From a checkpoint of a small encoder-decoder audio transcriber.
Model: encoder arch transformer, encoder activation gelu_tanh, decoder width 192.
Training: 12200 steps, batches of 128.
Data: trained on short read English sentences (LibriTTS-R), 26041 training examples.
Rows from block 4 of the audio encoder of a small encoder-decoder audio transcriber, named by matrix and row number. Rows with one number belong to one neuron. Each number is 128 + 24 x the weight over its row's rms, rounded and kept within 0 to 255. All counts start at 0. Numbers have three digits each.
Before each neuron's rows are labels from the 100 clips, of 14976, where the neuron reaches its highest value: "loudest" is the band of the loudest frequency at the time of the peak. Only what is clearly more common there than usual is listed. The data: short read English sentences (LibriTTS-R). In brackets: how many of the 100.
# fc1: MLP up (encoder.blocks.4.mlp.fc1.weight, 256x128), inputs 64-127
# fc2: MLP down (encoder.blocks.4.mlp.fc2.weight, 128x256, transposed), outputs 64-127

loudest: 500 to 1000 Hz (39)
fc1.118:114130124073121114139121179144130119149140132088106121131120145100121133126131132080131163083144126134106090110141179127147111126117153116167085092123141149163135148139087150097104128142120140
fc2.118:111140160138130156121115164100160118145119122097087146156084136114140120135106125116075126158104145109104098133105131118137100096149179135150100133172124160167143110147125114118118150122141106

loudest: 250 to 500 Hz (29)
fc1.196:144126173158142132112147147164099109085115107147144169139070078176122095168148130136158134161120178149106158100152129116167132140123166155099143139142158082094102145139166133131106134170137104
fc2.196:120127130110131075127132156143195131151112135122166106112091143125155115165133161130115118135165094122112125146120124134070086115154132123128139117106108106134122107126150164106134119137103099

loudest: 2000 to 4000 Hz (45)
fc1.125:120169155111160114084131099116115152128132157128159137124093143108079157121142158103150129136071125149118083121115155145111107133095146116117186181148141147141109132141127123140086125097151134
fc2.125:137125106144081119157092150180143118135119145145143108146144144148176129113148093132119094134142082122130159099081101138132122105077114106099115132146124108106126117135163134140110109110164158

loudest: 250 to 500 Hz (71)
fc1.187:100130111098071125082128129124112122101134181151168112121111143128138097151114170165108151123120152200136131106163124152068172117145133125116103119142111124135176132128102115117132154152107105
fc2.187:163172189118128092161112135145100144115093169121117145072142118103147111149147106120133084144130117121104156098109134073153084104086096147175098138166164155118119121112161100145159110168143095

loudest: 500 to 1000 Hz (33)
fc1.163:158119111145161106106118148120087152139159129079085120091112131092108156157134142127159146094117149117127126063123129179133109155170140104127127118124096136103128075152157116095135112135148128
fc2.163:124115147083091116134150156160126126136094086149139161160091127125126137157150128098103108146146141158102110138112121130131143132115112161165108083107140117165157173156078143153160171122112146

loudest: 2000 to 4000 Hz (30)
fc1.172:144142104132064150129109129126134124110124128167090122100046118088155137136125109117100162175169146119112122126133110112100110135128137141169124140148143110074074150140124155118134123126106155
fc2.172:133101143106121107107144128143128129131112118098103122099140163150121124145130163115142122108137141084153111151141142121159139142158178082138119124132114104168128177109124123112155122135135110

loudest: 2000 to 4000 Hz (32); 4000 to 8000 Hz (25)
fc1.82:109135076132161122116109125143109075140131138117117108142103129144117105107159164105130115103121107168111141144157115131136130121171113140116114146147103156116134096061115120109070146151083149
fc2.82:119132136099137135142078145119083132120140158097121132145137118114130111153104135142139155149156095095127158100137115137094123155093136134117173111154107128127128097156109093142136137117125161

loudest: 250 to 500 Hz (53)
fc1.34:122115152127086112126111189124081100116112099166139172121116156132179128139092153113114118102188129116152155139090137143108123121157144092123136093153147133128130126131118117098123146127132159
fc2.34:129102171146175159147142109104151099175095121124119140124121093122158122137097159202115097130133083119076116114103194125126116135157161117112174153142140128100099107137123142186109127142118153

loudest: 250 to 500 Hz (41)
fc1.40:157139154163147085111089116094190131126154171151107111152150104143158101148129159141147129156092170135122143164111137142137072151130093134120092114106128123118098140141140115155123125091147103
fc2.40:122135142187124102122105123139151136102151137101123162182130113143143139182138121130142081096079134125126108162171149118138112144137122140134114127122143146126115153133106122165159146049101170

loudest: 500 to 1000 Hz (37); 250 to 500 Hz (30)
fc1.3:100112162091107117135097138142135149129124138144126119159130175142135136096116154138136136135172125120095117152120129115124134150152096133106088093100147124146138084147133139150114122147142075
fc2.3:138122168110130149101113141132101132130155143149100174134143134102133170086134140133165136112118127121118133126112123092098119077141127076137097099101171138085145123142144124164120099144146105

loudest: 250 to 500 Hz (68)
fc1.178:153107138127105160143111171140134145122109106108084124096118129120145137144136092155117103134129136134141108126141115144121209138134089149107121145207152112102158128163131119140118098124114123
fc2.178:116154171128100129178042142114162115144115131054161176099126126152162160093118115129108103135145157136114155133127086095159169107125156129142098141133142136131114121092114123143134121115159130

loudest: 2000 to 4000 Hz (28)
fc1.213:081094151132117152066132103111126107158133144098144155124139152129157127092112143118132125139106122141157152140199097102130130095107092123101138130097151158120155109066152111147130115126114109
fc2.213:142103089141120096138138124099129115107110116187117144138130129138118123158152064141118103110120094121118123149130152148159140135153133162149113133158132165143074122136114084107166123138122167

loudest: 500 to 1000 Hz (37); 250 to 500 Hz (31)
fc1.231:132099142136107137160086128125172130134129108125113117168109101103123111117109114113136089107145152137137087117131168104149115133118124154111174122106137124142113132171125123135173160065130157
fc2.231:157120137112118136112140160144115138090180145167174121138131100123111140106118148130133129104117132124139102149166157086170161131153082168150125138134119156114136092144091140136164151106083145

loudest: 250 to 500 Hz (44)
fc1.193:078158159100110090122131112107107104077146159133108134089151117116129112157101160188123105095102078114115162137133195117097138123107150154122167124116164120120141114122109100124144137120092098
fc2.193:161126139113097146110122146137159128122129148152114100144148129146115163116157155094190134097079164108126113144137074105141095136126122127164078153150128123143117138117170135121132080126124120

loudest: 2000 to 4000 Hz (42)
fc1.86:102150100105144115149102146159113136127080151136144164109088110068108117155129165153139129117089169148104109131094175134135119106075128154139137134099100161154110118159179144184144109131155145
fc2.86:135142130073120123122139100105161180096106086079129097105126092105135104110146169141160117150158114135106104122121155133147097161132172150104146101124123117150158102105166189135132116121141129

loudest: 250 to 500 Hz (63); 500 to 1000 Hz (26)
fc1.252:135108150125132085138145077176144142077138125155111117158137144116131061143125125174143101187108091147131131181132116149128123126103142146120131105143095081153158141128106111131140123147120129
fc2.252:100146135136133142151149114165113164166120090128151092125136165151160140091116140098175064152118205127114106119141099111114154109108155120115160107145143079120126147101129132150100118115131124